Rows from block 5, named by matrix and row number. Each number is 200 + 40 x the weight over its row's rms, rounded and kept within 0 to 999. All counts start at 0. After the name is the row's rms in percent of the matrix's.
# convs0: reduce pointwise conv (model.blocks.5.convs.0.weight, 96x192x1x1), inputs 96-191
convs0.16,097,197,249,206,158,228,221,253,236,169,224,227,146,212,176,163,180,178,238,272,154,218,198,238,236,237,178,122,213,163,163,215,201,279,153,148,290,217,229,130,256,216,187,207,188,307,210,196,169,209,224,122,170,237,270,263,310,246,220,252,155,227,218,163,197,203,211,195,186,166,157,257,204,266,254,258,264,233,272,186,219,214,228,153,217,214,117,200,208,231,175,147,225,240,172,112,217
convs0.17,112,230,175,200,217,196,256,223,166,205,267,272,197,224,249,303,180,164,181,292,211,201,179,223,197,165,158,122,205,206,179,125,166,122,160,163,139,206,199,213,230,173,236,122,228,203,99,227,218,172,157,204,173,272,232,165,233,236,196,212,215,201,215,186,275,215,161,174,169,193,261,177,161,294,226,149,253,152,251,230,218,199,164,239,204,199,226,228,258,244,222,150,119,182,192,246,240
convs0.18,096,180,218,232,255,159,177,162,209,205,215,193,146,186,193,172,252,215,171,147,166,162,220,174,261,184,208,180,161,164,249,203,195,211,210,176,183,189,225,201,224,256,229,241,196,145,147,225,194,134,143,194,138,229,135,229,149,190,196,220,178,161,155,164,197,201,200,213,214,159,136,86,105,135,238,208,237,231,114,179,197,178,227,188,144,258,237,223,160,241,260,195,201,204,107,186,150
convs0.19,103,215,288,185,180,222,169,228,128,228,158,242,215,171,169,220,156,239,164,181,193,258,267,180,166,247,271,287,163,195,204,216,219,177,237,169,223,186,168,185,165,229,170,189,168,125,191,286,177,139,250,150,139,183,180,170,211,172,273,156,206,166,196,210,181,185,209,205,276,171,154,200,155,163,196,233,125,168,252,175,195,199,240,215,142,141,165,220,255,174,233,217,229,165,203,212,213
convs0.20,103,223,188,209,188,211,232,238,255,215,230,268,234,166,226,245,234,215,210,160,219,236,158,234,158,259,186,197,269,263,218,204,283,175,184,190,210,196,231,216,183,233,207,173,195,187,234,231,195,180,197,170,156,183,96,208,155,108,278,195,181,182,151,171,149,202,252,196,224,164,192,213,149,209,212,210,170,185,185,206,180,212,184,175,181,216,202,150,196,191,180,281,186,249,205,175,219
convs0.21,098,176,180,197,220,159,267,165,237,220,165,178,119,169,205,241,224,165,221,107,206,201,188,204,128,208,179,185,175,241,227,195,161,196,230,282,130,250,215,236,135,212,196,129,200,167,177,154,106,197,243,111,251,222,161,219,216,151,248,242,244,150,171,144,171,212,196,137,221,205,243,134,160,199,222,141,233,160,130,162,159,179,226,168,235,184,189,270,212,198,246,167,201,180,221,315,175
convs0.22,100,226,266,140,202,223,145,177,208,174,191,125,202,214,236,220,203,203,184,143,285,139,223,143,212,134,150,134,243,167,208,203,250,155,224,210,148,218,180,245,185,122,172,212,182,245,113,217,243,189,162,183,234,235,263,297,161,180,205,210,167,194,238,173,144,225,205,276,175,236,183,134,178,170,217,205,179,214,229,138,212,149,145,242,224,269,230,182,256,249,240,193,135,177,188,145,278
convs0.23,100,182,243,166,207,229,152,221,277,173,205,239,155,212,216,200,143,148,256,248,169,212,227,241,236,168,182,232,163,132,217,246,255,165,229,166,223,276,162,183,258,207,212,244,173,209,168,224,202,180,237,83,292,247,240,153,250,197,239,158,186,214,170,154,210,163,244,169,204,195,243,162,146,174,200,213,252,167,143,211,196,190,194,179,182,196,191,150,143,202,234,199,202,145,182,220,209
convs0.24,089,211,173,244,238,217,165,192,244,178,168,199,198,145,171,122,267,300,219,261,277,274,154,252,245,177,234,171,225,158,180,162,217,205,226,166,257,166,212,248,230,193,143,165,255,196,223,165,277,160,264,249,159,260,181,162,200,169,266,248,199,236,237,184,160,167,213,233,224,164,269,226,234,133,202,150,127,219,237,195,197,169,119,258,259,106,236,241,272,229,143,162,195,149,240,202,191
convs0.25,100,156,202,139,149,175,194,143,232,151,207,279,193,192,173,161,248,224,242,202,185,247,187,178,241,144,194,186,171,145,187,274,221,260,166,201,177,172,260,140,190,191,260,213,302,94,169,167,239,231,139,150,141,156,197,194,161,109,239,216,132,223,175,125,239,217,159,201,252,227,258,166,159,235,185,247,175,185,223,100,131,194,216,209,185,171,229,163,168,186,176,216,172,148,240,197,193
convs0.26,099,163,114,207,275,191,143,202,150,154,169,242,135,231,167,173,152,208,194,190,172,231,214,231,182,210,268,195,249,276,213,168,229,204,152,259,179,140,261,207,132,174,117,118,177,225,221,251,188,187,224,180,128,139,233,204,181,157,118,165,182,215,155,277,148,181,167,181,287,212,152,189,168,213,198,257,134,167,186,220,258,190,185,231,179,168,226,225,159,195,241,238,199,202,137,161,149
convs0.27,106,264,204,204,132,285,259,118,286,211,209,177,179,231,259,268,155,202,208,246,126,184,180,154,200,234,138,251,191,241,122,200,221,181,205,206,156,157,165,138,175,150,198,168,176,163,209,249,209,131,188,240,218,182,210,199,192,247,268,119,181,237,168,223,284,220,129,190,218,124,167,208,297,240,156,175,183,173,193,166,215,222,242,176,258,250,153,190,223,219,226,233,236,166,168,183,249
convs0.28,096,168,208,191,209,206,242,120,213,224,138,151,278,211,226,206,129,270,229,193,186,129,260,166,198,276,199,91,148,168,176,126,248,192,120,294,229,228,137,204,138,245,244,181,221,179,155,164,172,133,179,246,153,148,230,235,237,226,187,157,129,163,210,215,158,180,155,208,259,109,159,172,205,227,192,156,186,282,257,195,238,182,235,215,262,198,231,188,218,226,214,212,204,199,194,186,170
convs0.29,099,237,150,213,217,300,168,223,225,222,182,252,79,153,173,172,224,232,233,228,269,188,234,179,209,199,199,233,258,189,229,179,208,184,155,211,159,213,148,173,227,193,174,178,195,161,168,214,172,182,277,165,199,237,275,192,204,164,176,229,187,277,199,197,267,173,268,225,256,134,155,208,250,95,196,181,124,246,263,174,198,234,200,159,221,198,184,241,278,172,197,289,215,209,139,183,214
convs0.30,103,214,217,253,218,270,152,190,159,263,221,174,229,245,151,181,223,147,136,137,194,197,209,211,219,174,248,196,180,199,231,223,209,238,207,283,196,232,187,173,219,272,197,237,176,199,220,238,202,226,231,167,183,179,165,197,260,177,182,270,215,255,141,159,151,156,174,203,227,223,146,171,152,236,216,173,93,201,212,177,162,123,248,183,147,202,227,121,110,215,137,205,183,210,222,146,159
convs0.31,101,258,164,176,207,252,209,207,232,168,254,135,201,179,191,201,252,211,239,177,261,210,143,211,167,187,203,182,144,252,160,200,201,171,201,124,224,266,215,237,226,177,244,117,205,218,167,264,176,195,120,206,204,228,172,208,249,179,188,225,208,190,242,250,205,173,258,186,136,224,228,196,243,252,165,202,319,277,173,269,229,213,192,203,215,153,222,154,173,213,192,206,139,217,230,229,282
convs0.32,097,193,153,202,197,147,160,179,153,256,168,216,149,205,182,186,212,233,179,106,179,228,134,159,169,204,227,205,256,184,211,111,151,196,235,188,233,191,187,213,209,269,180,195,228,270,328,146,200,144,172,117,136,284,170,199,168,232,177,163,252,159,140,178,174,181,157,181,192,194,156,213,222,206,187,192,189,229,206,178,239,209,181,192,215,246,243,218,177,175,218,258,207,233,132,147,156
convs0.33,101,257,181,212,179,208,153,199,269,284,199,180,237,243,158,220,204,237,120,225,170,210,168,221,215,209,172,196,156,203,242,147,245,269,225,298,200,162,169,166,142,177,169,246,255,174,240,224,206,208,319,209,140,285,126,201,242,136,158,143,192,171,302,216,231,193,131,187,199,174,196,171,151,181,191,232,213,140,209,165,129,187,193,228,227,188,172,202,148,165,296,218,135,204,117,179,199
convs0.34,097,217,162,237,210,205,180,179,225,249,197,170,195,215,241,176,227,191,194,242,227,290,275,222,208,169,162,181,116,165,179,271,183,157,247,210,185,179,241,170,233,185,165,170,179,226,221,189,266,171,307,268,247,261,305,227,166,177,262,210,202,228,212,203,210,191,199,317,232,186,153,175,209,181,186,181,237,200,223,106,230,208,207,194,236,141,206,168,254,169,242,180,229,225,172,149,240
convs0.35,097,197,201,241,218,119,182,165,142,180,190,189,264,214,236,179,238,276,196,203,243,119,266,103,161,208,264,149,135,207,156,238,224,274,184,215,232,217,236,175,235,200,147,182,165,227,172,157,224,245,102,168,247,181,220,237,210,204,114,202,229,227,259,208,195,236,202,244,186,262,233,224,201,176,151,190,136,183,254,229,211,137,159,194,200,187,156,189,314,254,229,161,219,207,137,152,162
convs0.36,106,256,241,255,165,220,178,209,157,261,170,185,173,274,191,250,114,149,177,202,162,206,137,186,194,212,244,226,244,174,192,190,191,211,253,236,197,215,152,157,202,226,284,201,264,164,181,211,261,264,161,160,233,202,129,172,264,186,199,249,196,135,258,227,224,235,146,122,236,233,209,177,176,210,181,199,199,149,201,213,187,137,204,186,167,193,226,157,187,252,179,121,145,213,226,271,188
convs0.37,102,177,233,266,253,206,146,210,201,217,196,218,243,181,185,213,207,194,254,162,96,164,171,183,146,164,134,235,209,170,142,161,189,330,289,228,186,201,186,211,147,183,214,167,154,184,177,212,168,146,186,232,202,140,151,203,317,252,212,213,191,99,203,141,200,190,241,209,193,153,220,207,122,191,225,148,194,196,254,151,181,216,241,159,203,176,206,194,134,171,205,248,252,221,161,212,190
convs0.38,100,210,312,131,187,200,181,213,191,217,199,188,220,178,197,159,159,224,181,232,232,180,215,210,191,190,210,160,239,264,234,173,228,163,211,226,245,168,203,175,192,218,206,223,199,237,201,235,183,154,202,156,237,275,272,116,118,199,153,227,216,196,177,202,243,204,226,229,233,213,177,215,201,221,211,235,183,129,159,203,168,216,169,203,177,178,165,226,297,212,159,124,137,138,194,216,44
convs0.39,107,214,171,194,178,101,241,174,215,162,207,201,132,179,176,215,189,182,198,194,232,183,231,247,188,207,161,172,205,169,244,176,251,116,135,181,228,137,208,201,233,164,197,207,215,234,215,185,211,201,139,190,170,261,246,116,135,187,192,161,228,171,199,271,146,172,131,269,163,193,277,167,246,263,195,231,198,228,192,264,195,158,194,171,197,244,206,185,212,145,283,155,203,222,197,212,254
convs0.40,107,201,58,239,196,194,169,207,287,199,169,250,127,247,221,139,142,239,270,181,163,157,229,239,152,195,220,167,128,123,198,164,184,294,144,167,209,243,196,182,145,268,150,252,176,164,166,230,207,193,224,241,201,216,207,224,329,196,208,194,182,204,190,179,152,223,227,215,240,223,134,257,183,179,213,186,205,232,222,173,225,167,192,180,202,156,193,171,117,236,209,199,210,250,189,243,282
convs0.41,098,244,208,198,165,159,214,179,162,194,229,176,227,240,208,243,223,128,190,169,208,177,171,186,189,181,228,138,176,160,199,180,178,186,163,246,176,297,98,225,169,171,182,208,208,150,182,159,170,160,215,147,161,210,226,209,266,246,136,220,180,192,195,186,188,192,153,196,196,242,182,250,170,308,235,156,151,221,248,254,190,198,235,189,214,243,185,75,206,197,142,163,139,243,139,185,219
convs0.42,106,177,189,283,201,167,147,189,246,245,157,187,242,136,176,233,166,267,228,183,131,197,212,230,225,255,255,297,193,210,176,145,150,234,176,275,205,178,201,201,151,176,202,142,173,271,154,203,177,155,193,153,174,240,320,154,199,185,210,188,194,254,165,177,139,188,115,241,163,225,162,172,216,268,194,199,244,176,266,239,190,227,157,173,192,267,171,143,267,194,154,230,160,186,151,187,146
convs0.43,104,218,273,207,153,217,202,260,173,205,174,237,153,201,193,149,266,129,192,217,303,202,149,280,171,191,224,230,231,209,197,201,224,266,202,152,241,190,196,155,244,201,237,185,203,222,205,180,214,257,211,235,216,129,198,313,163,192,203,178,144,263,132,207,192,211,225,95,163,195,184,173,162,240,250,243,199,215,273,175,198,242,189,248,147,235,235,147,202,169,236,229,232,194,160,214,205
convs0.44,103,210,201,175,200,241,161,220,136,153,180,146,151,182,199,142,263,235,193,117,213,250,218,162,202,224,184,212,206,97,189,142,199,164,140,161,286,247,232,184,221,227,252,214,225,145,198,183,229,263,182,192,216,220,216,155,183,125,198,225,187,135,216,240,205,176,229,245,200,159,178,230,150,150,191,224,220,213,225,249,218,135,212,210,227,192,256,281,240,171,129,210,196,159,193,186,286
convs0.45,101,189,267,224,174,170,216,187,270,208,210,166,179,236,168,245,215,162,199,92,128,195,167,167,194,247,173,194,208,235,244,195,181,257,152,301,203,217,237,151,234,209,240,149,190,214,228,195,205,214,194,208,142,193,153,236,134,212,226,225,120,149,122,162,180,178,283,183,206,177,221,192,213,247,115,245,150,147,184,255,157,156,212,198,201,161,185,184,129,182,240,261,233,177,183,197,169
convs0.46,103,186,249,188,159,183,273,219,210,212,229,245,176,117,184,219,211,178,163,219,276,197,284,115,173,235,235,165,145,204,154,211,214,221,187,211,149,169,153,194,292,193,228,293,165,130,254,196,215,203,163,217,194,206,127,254,183,169,204,228,178,188,211,130,162,192,250,151,228,107,181,195,163,233,223,223,228,132,212,194,197,234,189,192,188,145,174,215,153,237,83,332,196,225,238,223,164
convs0.47,111,165,158,156,170,185,192,301,182,203,188,168,229,195,184,165,149,177,152,184,141,236,163,159,258,172,199,165,164,145,244,169,190,243,170,201,292,153,203,238,187,180,187,189,165,153,240,145,163,173,165,181,257,210,213,172,137,283,177,157,162,149,153,213,252,211,223,244,196,210,267,177,209,219,246,183,161,249,158,172,151,210,219,276,168,195,157,183,198,226,275,219,179,166,149,227,242
convs0.48,100,156,269,217,162,92,210,174,236,221,108,238,240,210,183,198,190,171,146,267,129,155,216,225,173,214,160,157,196,164,183,116,154,152,171,222,205,250,117,251,251,188,200,167,178,164,241,239,174,155,185,146,195,142,166,188,177,189,115,186,131,203,160,222,170,185,189,219,295,149,254,168,270,167,223,179,199,161,259,147,185,210,182,192,189,291,172,186,211,228,183,172,176,190,161,176,204
convs0.49,093,218,233,241,228,133,151,154,159,174,225,200,243,195,172,202,173,210,207,137,228,196,130,226,207,181,289,204,167,200,187,211,160,210,281,165,224,127,266,288,193,155,224,130,216,150,163,206,140,150,163,189,225,249,153,204,193,169,203,176,219,233,200,238,223,148,175,216,216,253,147,233,209,168,217,228,269,118,201,307,197,185,168,166,158,261,244,176,272,158,238,186,172,143,268,204,248
convs0.50,098,168,173,188,221,215,204,142,196,170,203,224,192,187,272,236,197,166,311,162,199,213,151,148,206,243,188,125,176,260,187,189,183,152,278,230,223,160,222,146,159,135,230,216,229,177,144,230,134,176,229,191,194,223,220,295,199,158,163,225,205,210,199,179,190,170,184,246,245,146,142,159,203,249,210,187,234,233,321,178,214,161,212,237,212,162,185,184,256,131,181,189,250,152,261,255,245
convs0.51,103,209,240,222,191,99,247,221,139,239,190,214,214,126,172,190,222,200,182,185,192,260,189,189,196,211,141,230,246,163,126,295,215,218,190,248,232,158,262,125,202,221,176,233,219,250,195,189,222,237,204,319,141,210,173,197,264,196,181,202,262,173,248,177,185,197,191,189,169,303,240,235,179,152,201,213,242,205,204,180,201,242,199,182,198,139,167,184,185,189,164,197,273,242,229,158,147
convs0.52,102,139,109,191,210,314,260,200,175,243,190,163,155,178,221,152,174,217,226,247,212,155,187,170,205,136,181,226,218,214,202,190,230,202,209,197,107,263,163,245,203,188,189,203,209,224,218,227,205,350,182,200,271,152,188,240,195,141,114,200,235,204,204,295,216,233,149,125,120,199,204,214,208,148,205,178,158,122,191,194,238,239,220,180,195,150,186,232,151,216,165,227,141,165,228,220,187
convs0.53,105,207,331,201,165,169,239,221,183,209,252,208,170,184,205,208,220,173,207,172,215,190,133,214,243,180,191,203,193,175,203,155,227,258,192,253,236,157,243,206,246,250,237,225,139,212,170,186,243,223,196,253,223,310,160,251,164,222,157,197,143,217,178,189,223,225,183,296,189,233,234,225,159,182,265,162,271,311,186,253,145,164,225,203,219,186,147,173,198,148,190,176,210,225,233,174,292
convs0.54,101,150,205,151,190,186,229,161,152,206,152,176,186,154,145,143,187,165,234,264,277,221,292,215,176,176,174,136,116,253,204,249,225,287,162,176,200,128,264,318,157,185,238,148,208,174,155,190,216,127,201,210,177,157,197,258,279,195,99,209,178,175,209,200,189,191,195,225,162,185,181,181,193,126,254,143,224,165,192,89,223,251,229,195,237,216,219,195,196,182,221,181,117,223,156,200,204
convs0.55,099,187,254,201,185,190,198,208,178,185,209,247,170,172,138,133,231,199,204,165,213,186,147,250,220,166,89,211,166,205,205,208,208,218,205,176,175,240,162,180,199,194,139,190,196,229,234,173,175,251,177,216,225,203,260,170,269,190,186,204,223,171,271,249,300,218,206,190,185,261,167,171,202,157,208,147,267,130,225,134,104,218,168,261,193,172,229,235,250,178,278,278,184,275,243,159,261
convs0.56,097,222,90,217,219,317,216,185,167,186,183,198,186,149,202,228,154,152,200,216,242,150,189,228,185,232,216,215,239,99,197,200,193,281,170,187,195,183,217,188,186,207,202,163,230,127,235,247,210,161,230,194,205,220,228,167,231,214,191,149,184,233,229,268,195,172,250,153,228,208,158,223,218,166,213,253,134,185,165,182,190,163,206,189,237,125,228,206,182,202,270,177,200,196,66,193,154
convs0.57,097,194,142,260,176,171,272,218,163,238,183,170,197,258,261,243,194,253,152,191,197,193,155,191,255,166,147,224,202,166,210,184,173,249,175,247,307,261,213,195,155,198,215,230,152,169,163,211,243,232,249,179,255,217,133,233,157,203,275,157,132,212,198,214,184,177,215,156,202,268,231,143,101,126,198,139,230,200,267,136,173,173,208,213,226,194,215,160,226,175,135,197,221,190,121,204,209
convs0.58,096,222,196,170,167,228,280,196,175,180,181,183,134,207,206,150,163,224,198,247,176,205,182,242,180,211,302,223,219,259,197,177,149,192,244,238,180,189,198,206,208,236,193,228,191,210,205,217,228,218,191,174,279,124,160,208,212,200,182,173,208,181,214,184,157,200,139,217,211,165,169,215,222,257,194,200,192,266,273,280,171,185,212,183,226,164,166,217,245,152,162,161,173,240,123,224,171
convs0.59,100,131,133,303,216,194,167,227,144,216,164,177,225,199,243,201,217,222,248,171,122,203,210,220,181,156,209,141,199,148,198,238,165,222,243,311,206,213,105,93,155,189,174,206,193,274,240,242,216,289,223,212,195,167,176,190,194,289,215,156,230,251,164,224,186,189,100,178,223,210,174,200,217,204,158,298,256,225,178,220,170,237,220,146,227,153,172,192,147,257,207,177,203,286,194,157,150
convs0.60,103,209,323,218,182,122,234,155,237,259,198,178,163,225,199,172,215,191,157,196,137,284,277,206,216,202,170,278,150,260,172,221,206,190,189,214,168,200,217,204,189,183,214,120,136,190,155,224,162,190,206,192,201,208,252,146,171,205,169,207,168,187,244,231,194,232,194,291,212,175,142,189,189,171,246,214,161,157,265,147,173,155,184,118,217,163,139,199,233,168,91,256,128,196,206,266,114
convs0.61,099,214,276,126,184,211,260,187,211,237,169,179,186,148,177,258,216,273,136,260,246,122,263,198,209,230,154,114,199,158,279,239,173,220,179,172,144,162,180,178,208,173,219,189,178,107,167,176,184,224,174,219,194,169,235,246,180,208,174,221,259,193,226,109,167,186,183,185,147,120,201,166,209,161,146,209,241,187,225,232,199,153,179,244,219,153,261,248,154,151,124,244,186,249,230,274,139
convs0.62,111,227,187,125,202,294,230,314,159,179,205,188,166,185,198,227,183,216,152,240,256,228,199,124,189,202,139,117,131,239,183,154,210,168,222,150,207,189,301,186,209,166,190,226,201,247,300,224,195,164,203,162,176,191,96,187,169,129,89,152,180,159,207,205,190,201,174,192,139,224,189,240,130,123,172,226,250,243,186,166,209,244,222,214,130,110,176,292,172,211,226,151,194,203,202,241,243
convs0.63,095,145,230,218,177,225,219,207,194,258,169,225,199,208,169,137,113,228,216,223,253,185,169,173,214,156,224,177,214,160,159,294,211,238,224,165,172,210,180,213,197,165,265,185,178,316,189,275,230,157,200,224,214,217,130,159,228,210,210,223,214,163,238,259,184,191,190,146,266,197,166,126,268,192,238,204,230,178,213,166,218,229,209,188,220,166,168,168,166,196,169,203,185,217,262,218,168
convs0.64,094,216,160,129,203,104,134,274,146,254,179,240,181,205,166,148,221,145,211,236,149,211,155,213,205,177,331,166,198,193,270,157,222,208,196,128,195,144,219,211,191,221,199,240,259,116,237,228,204,147,212,187,158,224,166,193,205,179,138,240,183,131,244,248,188,219,194,129,215,185,168,239,199,168,253,175,211,192,280,204,183,182,237,181,197,210,243,161,222,205,208,225,166,219,152,236,173
convs0.65,098,159,235,228,198,250,145,180,236,238,170,171,257,196,201,206,118,231,130,82,156,200,194,99,208,191,181,174,185,252,200,173,217,242,166,189,197,167,157,157,182,231,115,210,140,248,286,117,145,240,212,242,120,239,202,193,187,168,229,86,203,180,222,178,173,188,221,176,191,190,167,226,125,116,181,181,231,158,199,214,150,205,233,234,151,220,234,201,231,192,172,215,194,289,151,130,253
convs0.66,100,135,186,193,191,176,177,246,285,170,219,214,187,202,253,308,195,192,170,218,266,192,254,245,225,218,237,191,191,227,226,238,254,179,151,199,200,192,227,180,206,245,177,147,231,243,274,191,192,193,195,174,198,180,188,217,80,193,256,284,185,216,246,218,163,203,174,183,148,296,191,170,141,110,200,192,244,183,237,216,235,169,189,278,190,152,175,138,241,226,165,204,178,203,258,186,154
convs0.67,102,208,108,238,217,157,154,234,254,218,217,168,204,180,151,198,207,260,264,210,180,206,235,200,159,153,218,160,244,217,198,218,182,251,229,115,176,115,170,214,156,332,192,210,230,227,237,216,209,106,180,210,183,181,250,148,116,205,274,177,145,248,189,238,206,206,255,243,165,151,227,222,279,133,189,171,238,229,124,269,178,200,164,121,201,226,206,255,131,209,216,186,212,222,234,154,307
convs0.68,099,213,177,202,277,123,166,140,211,221,200,146,198,255,174,168,213,164,167,238,200,233,107,229,256,138,194,238,148,178,156,233,205,163,183,207,223,147,178,204,159,162,156,185,177,199,200,244,138,190,241,200,165,181,54,257,168,199,177,161,205,199,226,94,167,200,254,136,167,236,238,213,181,233,219,123,196,199,141,146,135,210,199,144,209,213,216,199,206,225,156,247,182,196,189,211,151
convs0.69,096,171,197,184,215,208,105,207,193,231,265,118,184,185,257,146,234,223,159,179,211,214,233,201,219,192,222,262,320,213,232,183,184,193,177,248,249,175,215,172,249,248,206,298,227,158,233,137,231,209,255,290,148,180,211,168,147,206,234,204,184,269,223,151,168,204,193,174,150,223,193,219,178,147,223,225,220,186,280,250,210,201,179,214,204,211,206,215,232,245,134,176,209,223,202,163,230
convs0.70,106,218,173,148,175,235,215,190,210,159,197,207,175,235,316,253,208,174,209,141,280,230,189,166,163,282,231,186,262,144,260,177,193,176,209,199,190,134,281,181,244,184,155,278,219,194,169,160,214,182,154,121,190,238,206,199,186,244,204,319,169,165,140,293,148,212,153,183,172,127,175,239,259,164,242,196,121,265,286,195,189,132,206,189,175,201,222,225,219,228,186,199,146,262,185,172,236
convs0.71,099,199,265,158,206,291,220,232,203,203,177,175,188,199,194,264,225,177,150,210,132,328,198,153,222,254,207,292,226,227,221,247,157,209,242,246,231,206,227,173,236,176,192,192,214,124,165,221,169,142,258,186,215,232,239,125,206,135,160,227,218,193,226,223,241,219,310,193,223,230,208,212,181,156,189,223,189,149,248,188,218,146,163,232,200,188,241,260,215,158,198,167,234,197,231,175,194
convs0.72,092,165,202,181,242,177,162,211,174,189,226,200,179,172,224,174,181,211,149,175,203,226,106,124,199,206,238,126,223,174,211,165,193,107,175,167,225,214,255,199,259,170,207,195,229,196,302,154,250,139,231,198,170,227,200,261,124,181,197,233,193,217,208,160,176,188,209,87,238,244,118,241,247,165,217,195,185,193,143,179,195,232,146,182,257,238,226,219,184,181,205,183,133,235,312,199,192
convs0.73,097,196,206,210,185,187,198,179,181,166,181,178,176,183,176,294,213,172,197,155,243,223,69,221,232,209,172,169,217,197,247,186,185,193,134,237,257,184,147,211,218,209,119,236,170,139,238,213,236,249,185,184,116,205,90,223,234,145,231,261,185,187,239,188,171,172,229,81,196,128,220,152,283,205,180,143,184,221,137,179,205,202,209,211,190,199,210,202,124,245,221,217,250,173,209,232,250
convs0.74,102,155,253,224,161,114,265,213,241,198,171,199,182,169,160,205,177,212,212,269,150,235,184,171,178,178,212,331,152,150,188,239,164,282,256,276,201,237,134,284,239,189,172,220,147,110,283,192,170,224,188,172,232,216,212,185,217,231,121,186,142,172,224,242,189,225,176,160,210,235,165,112,172,184,194,175,212,108,142,173,191,172,181,151,158,173,180,231,205,261,230,291,236,224,214,214,186
convs0.75,097,191,185,239,191,155,184,240,167,185,177,158,201,175,157,236,176,224,222,219,255,131,176,214,226,235,162,235,198,194,209,185,175,220,204,219,214,231,261,165,196,227,162,201,277,171,195,224,233,156,230,225,187,192,168,189,192,200,247,194,189,190,181,281,199,190,244,213,228,162,239,253,154,196,162,272,206,226,132,145,273,176,196,223,148,210,276,252,225,193,250,174,197,154,83,104,211
convs0.76,100,225,212,186,230,139,234,196,202,201,254,205,138,217,147,187,191,134,153,144,194,167,183,265,170,134,180,153,254,227,203,282,200,137,213,201,214,194,224,207,178,173,203,343,160,105,197,299,184,232,263,174,194,237,138,248,178,206,194,145,239,205,190,261,145,182,132,180,195,201,253,242,196,165,218,218,198,153,132,294,185,167,179,220,235,157,227,222,245,169,223,182,174,202,152,194,203
convs0.77,100,164,271,217,147,244,200,207,229,250,225,209,225,180,169,150,186,252,188,202,138,198,286,248,189,173,172,187,163,230,198,211,186,196,293,201,217,180,239,195,170,165,230,218,269,162,216,266,152,270,202,322,174,214,182,246,235,195,250,114,224,161,149,187,221,204,127,274,150,265,178,199,175,144,183,208,241,245,233,172,196,194,171,227,204,188,215,225,273,178,238,160,224,171,118,246,151
convs0.78,103,142,240,184,204,106,174,205,131,195,148,137,112,239,140,117,171,161,194,120,150,246,247,192,164,241,177,131,169,175,233,163,221,222,196,116,225,174,224,249,230,187,190,187,180,131,180,170,157,185,132,219,157,261,235,178,187,245,182,219,247,179,279,156,172,173,203,227,170,151,185,199,189,203,211,163,258,234,197,187,143,146,228,170,225,196,191,150,202,208,285,169,170,221,215,180,180
convs0.79,097,174,196,203,250,260,161,215,173,126,237,178,180,249,146,154,222,210,238,129,176,183,190,235,179,228,299,186,167,131,190,210,234,158,180,139,152,166,178,231,188,181,127,188,174,76,221,224,172,128,198,215,135,168,154,172,201,194,177,156,212,199,175,169,157,236,195,226,198,132,217,221,147,188,274,174,226,232,211,237,208,217,203,223,197,228,211,200,200,212,189,179,240,130,218,242,142
convs0.80,096,193,155,209,167,195,156,132,122,166,202,204,231,150,165,73,182,220,225,187,195,199,189,227,171,173,240,253,178,199,179,192,190,192,216,120,157,220,112,212,231,199,205,239,256,221,166,157,216,160,138,169,211,208,142,185,193,220,158,129,271,154,169,234,179,158,187,194,232,178,108,174,241,221,207,139,210,250,155,178,136,207,223,127,180,304,191,173,243,221,174,253,201,211,250,169,199
convs0.81,098,146,262,182,174,125,208,212,274,202,155,209,100,202,219,244,212,157,215,182,172,212,169,152,195,228,198,219,168,247,185,246,227,216,166,155,160,129,132,186,189,181,150,253,204,142,230,177,196,157,189,137,182,176,143,226,177,173,199,188,161,212,226,161,196,280,267,102,179,191,202,235,195,161,203,219,165,226,217,186,195,208,234,219,135,193,179,213,104,159,233,254,207,217,231,218,214
convs0.82,093,207,230,165,168,334,178,220,100,249,172,180,242,229,180,170,220,263,202,182,170,205,320,218,151,230,199,235,238,272,211,232,233,175,250,247,177,188,170,120,201,216,229,226,216,232,135,186,158,136,207,190,220,187,253,194,186,182,222,157,175,221,189,150,225,171,200,276,153,193,219,280,256,155,174,197,130,247,227,138,223,147,176,203,197,193,190,132,233,194,163,166,191,171,114,152,117
convs0.83,100,160,197,164,207,210,139,225,188,117,185,243,176,185,179,213,221,254,188,129,148,152,142,164,206,185,187,170,339,193,143,93,213,213,205,202,205,217,154,163,242,224,219,207,165,189,174,144,215,197,196,200,188,218,239,159,182,154,214,256,217,131,275,229,177,231,126,224,189,293,212,155,249,300,270,243,214,186,217,225,174,168,265,259,221,256,203,183,229,212,193,202,187,158,187,191,157
convs0.84,106,180,207,153,164,198,168,166,228,232,206,213,180,194,221,127,147,174,215,177,333,183,237,162,214,213,209,157,170,221,210,218,206,111,187,100,229,260,227,206,192,194,174,246,257,245,188,160,215,181,150,178,203,216,196,205,145,195,217,155,247,205,209,204,171,201,142,260,160,253,161,216,202,177,179,147,209,229,198,178,201,211,189,214,242,245,155,198,302,191,210,168,203,171,230,143,205
convs0.85,095,228,252,113,253,157,212,197,196,220,236,154,214,188,159,210,239,266,209,213,163,122,231,172,228,191,239,223,225,144,153,263,188,247,285,182,230,200,274,212,188,182,172,220,131,194,180,214,184,199,234,167,193,220,288,226,246,176,165,139,202,204,207,218,222,195,189,229,181,218,161,232,167,177,194,203,216,192,120,206,171,217,176,191,207,240,238,181,285,244,227,162,219,198,63,185,211
convs0.86,098,184,190,205,163,151,241,219,241,106,195,227,180,183,183,215,213,172,197,239,233,246,243,293,193,172,230,177,144,161,223,246,181,216,202,187,180,123,202,153,196,147,205,234,275,224,149,212,184,198,232,188,214,155,239,175,175,212,247,292,214,151,217,154,253,198,193,244,271,280,282,185,177,198,135,208,156,96,206,192,207,161,181,196,208,155,193,131,205,211,211,188,200,165,201,213,167
convs0.87,104,193,260,215,174,155,219,187,217,142,206,169,267,208,184,180,191,224,203,243,153,154,183,193,192,172,184,121,152,269,166,196,195,199,151,302,216,146,164,167,183,198,147,173,133,325,135,186,218,193,174,288,242,210,123,179,198,232,150,127,169,301,254,167,175,119,225,208,182,285,221,189,132,232,236,267,233,156,215,218,140,186,183,209,203,206,182,174,216,232,181,203,203,196,115,191,168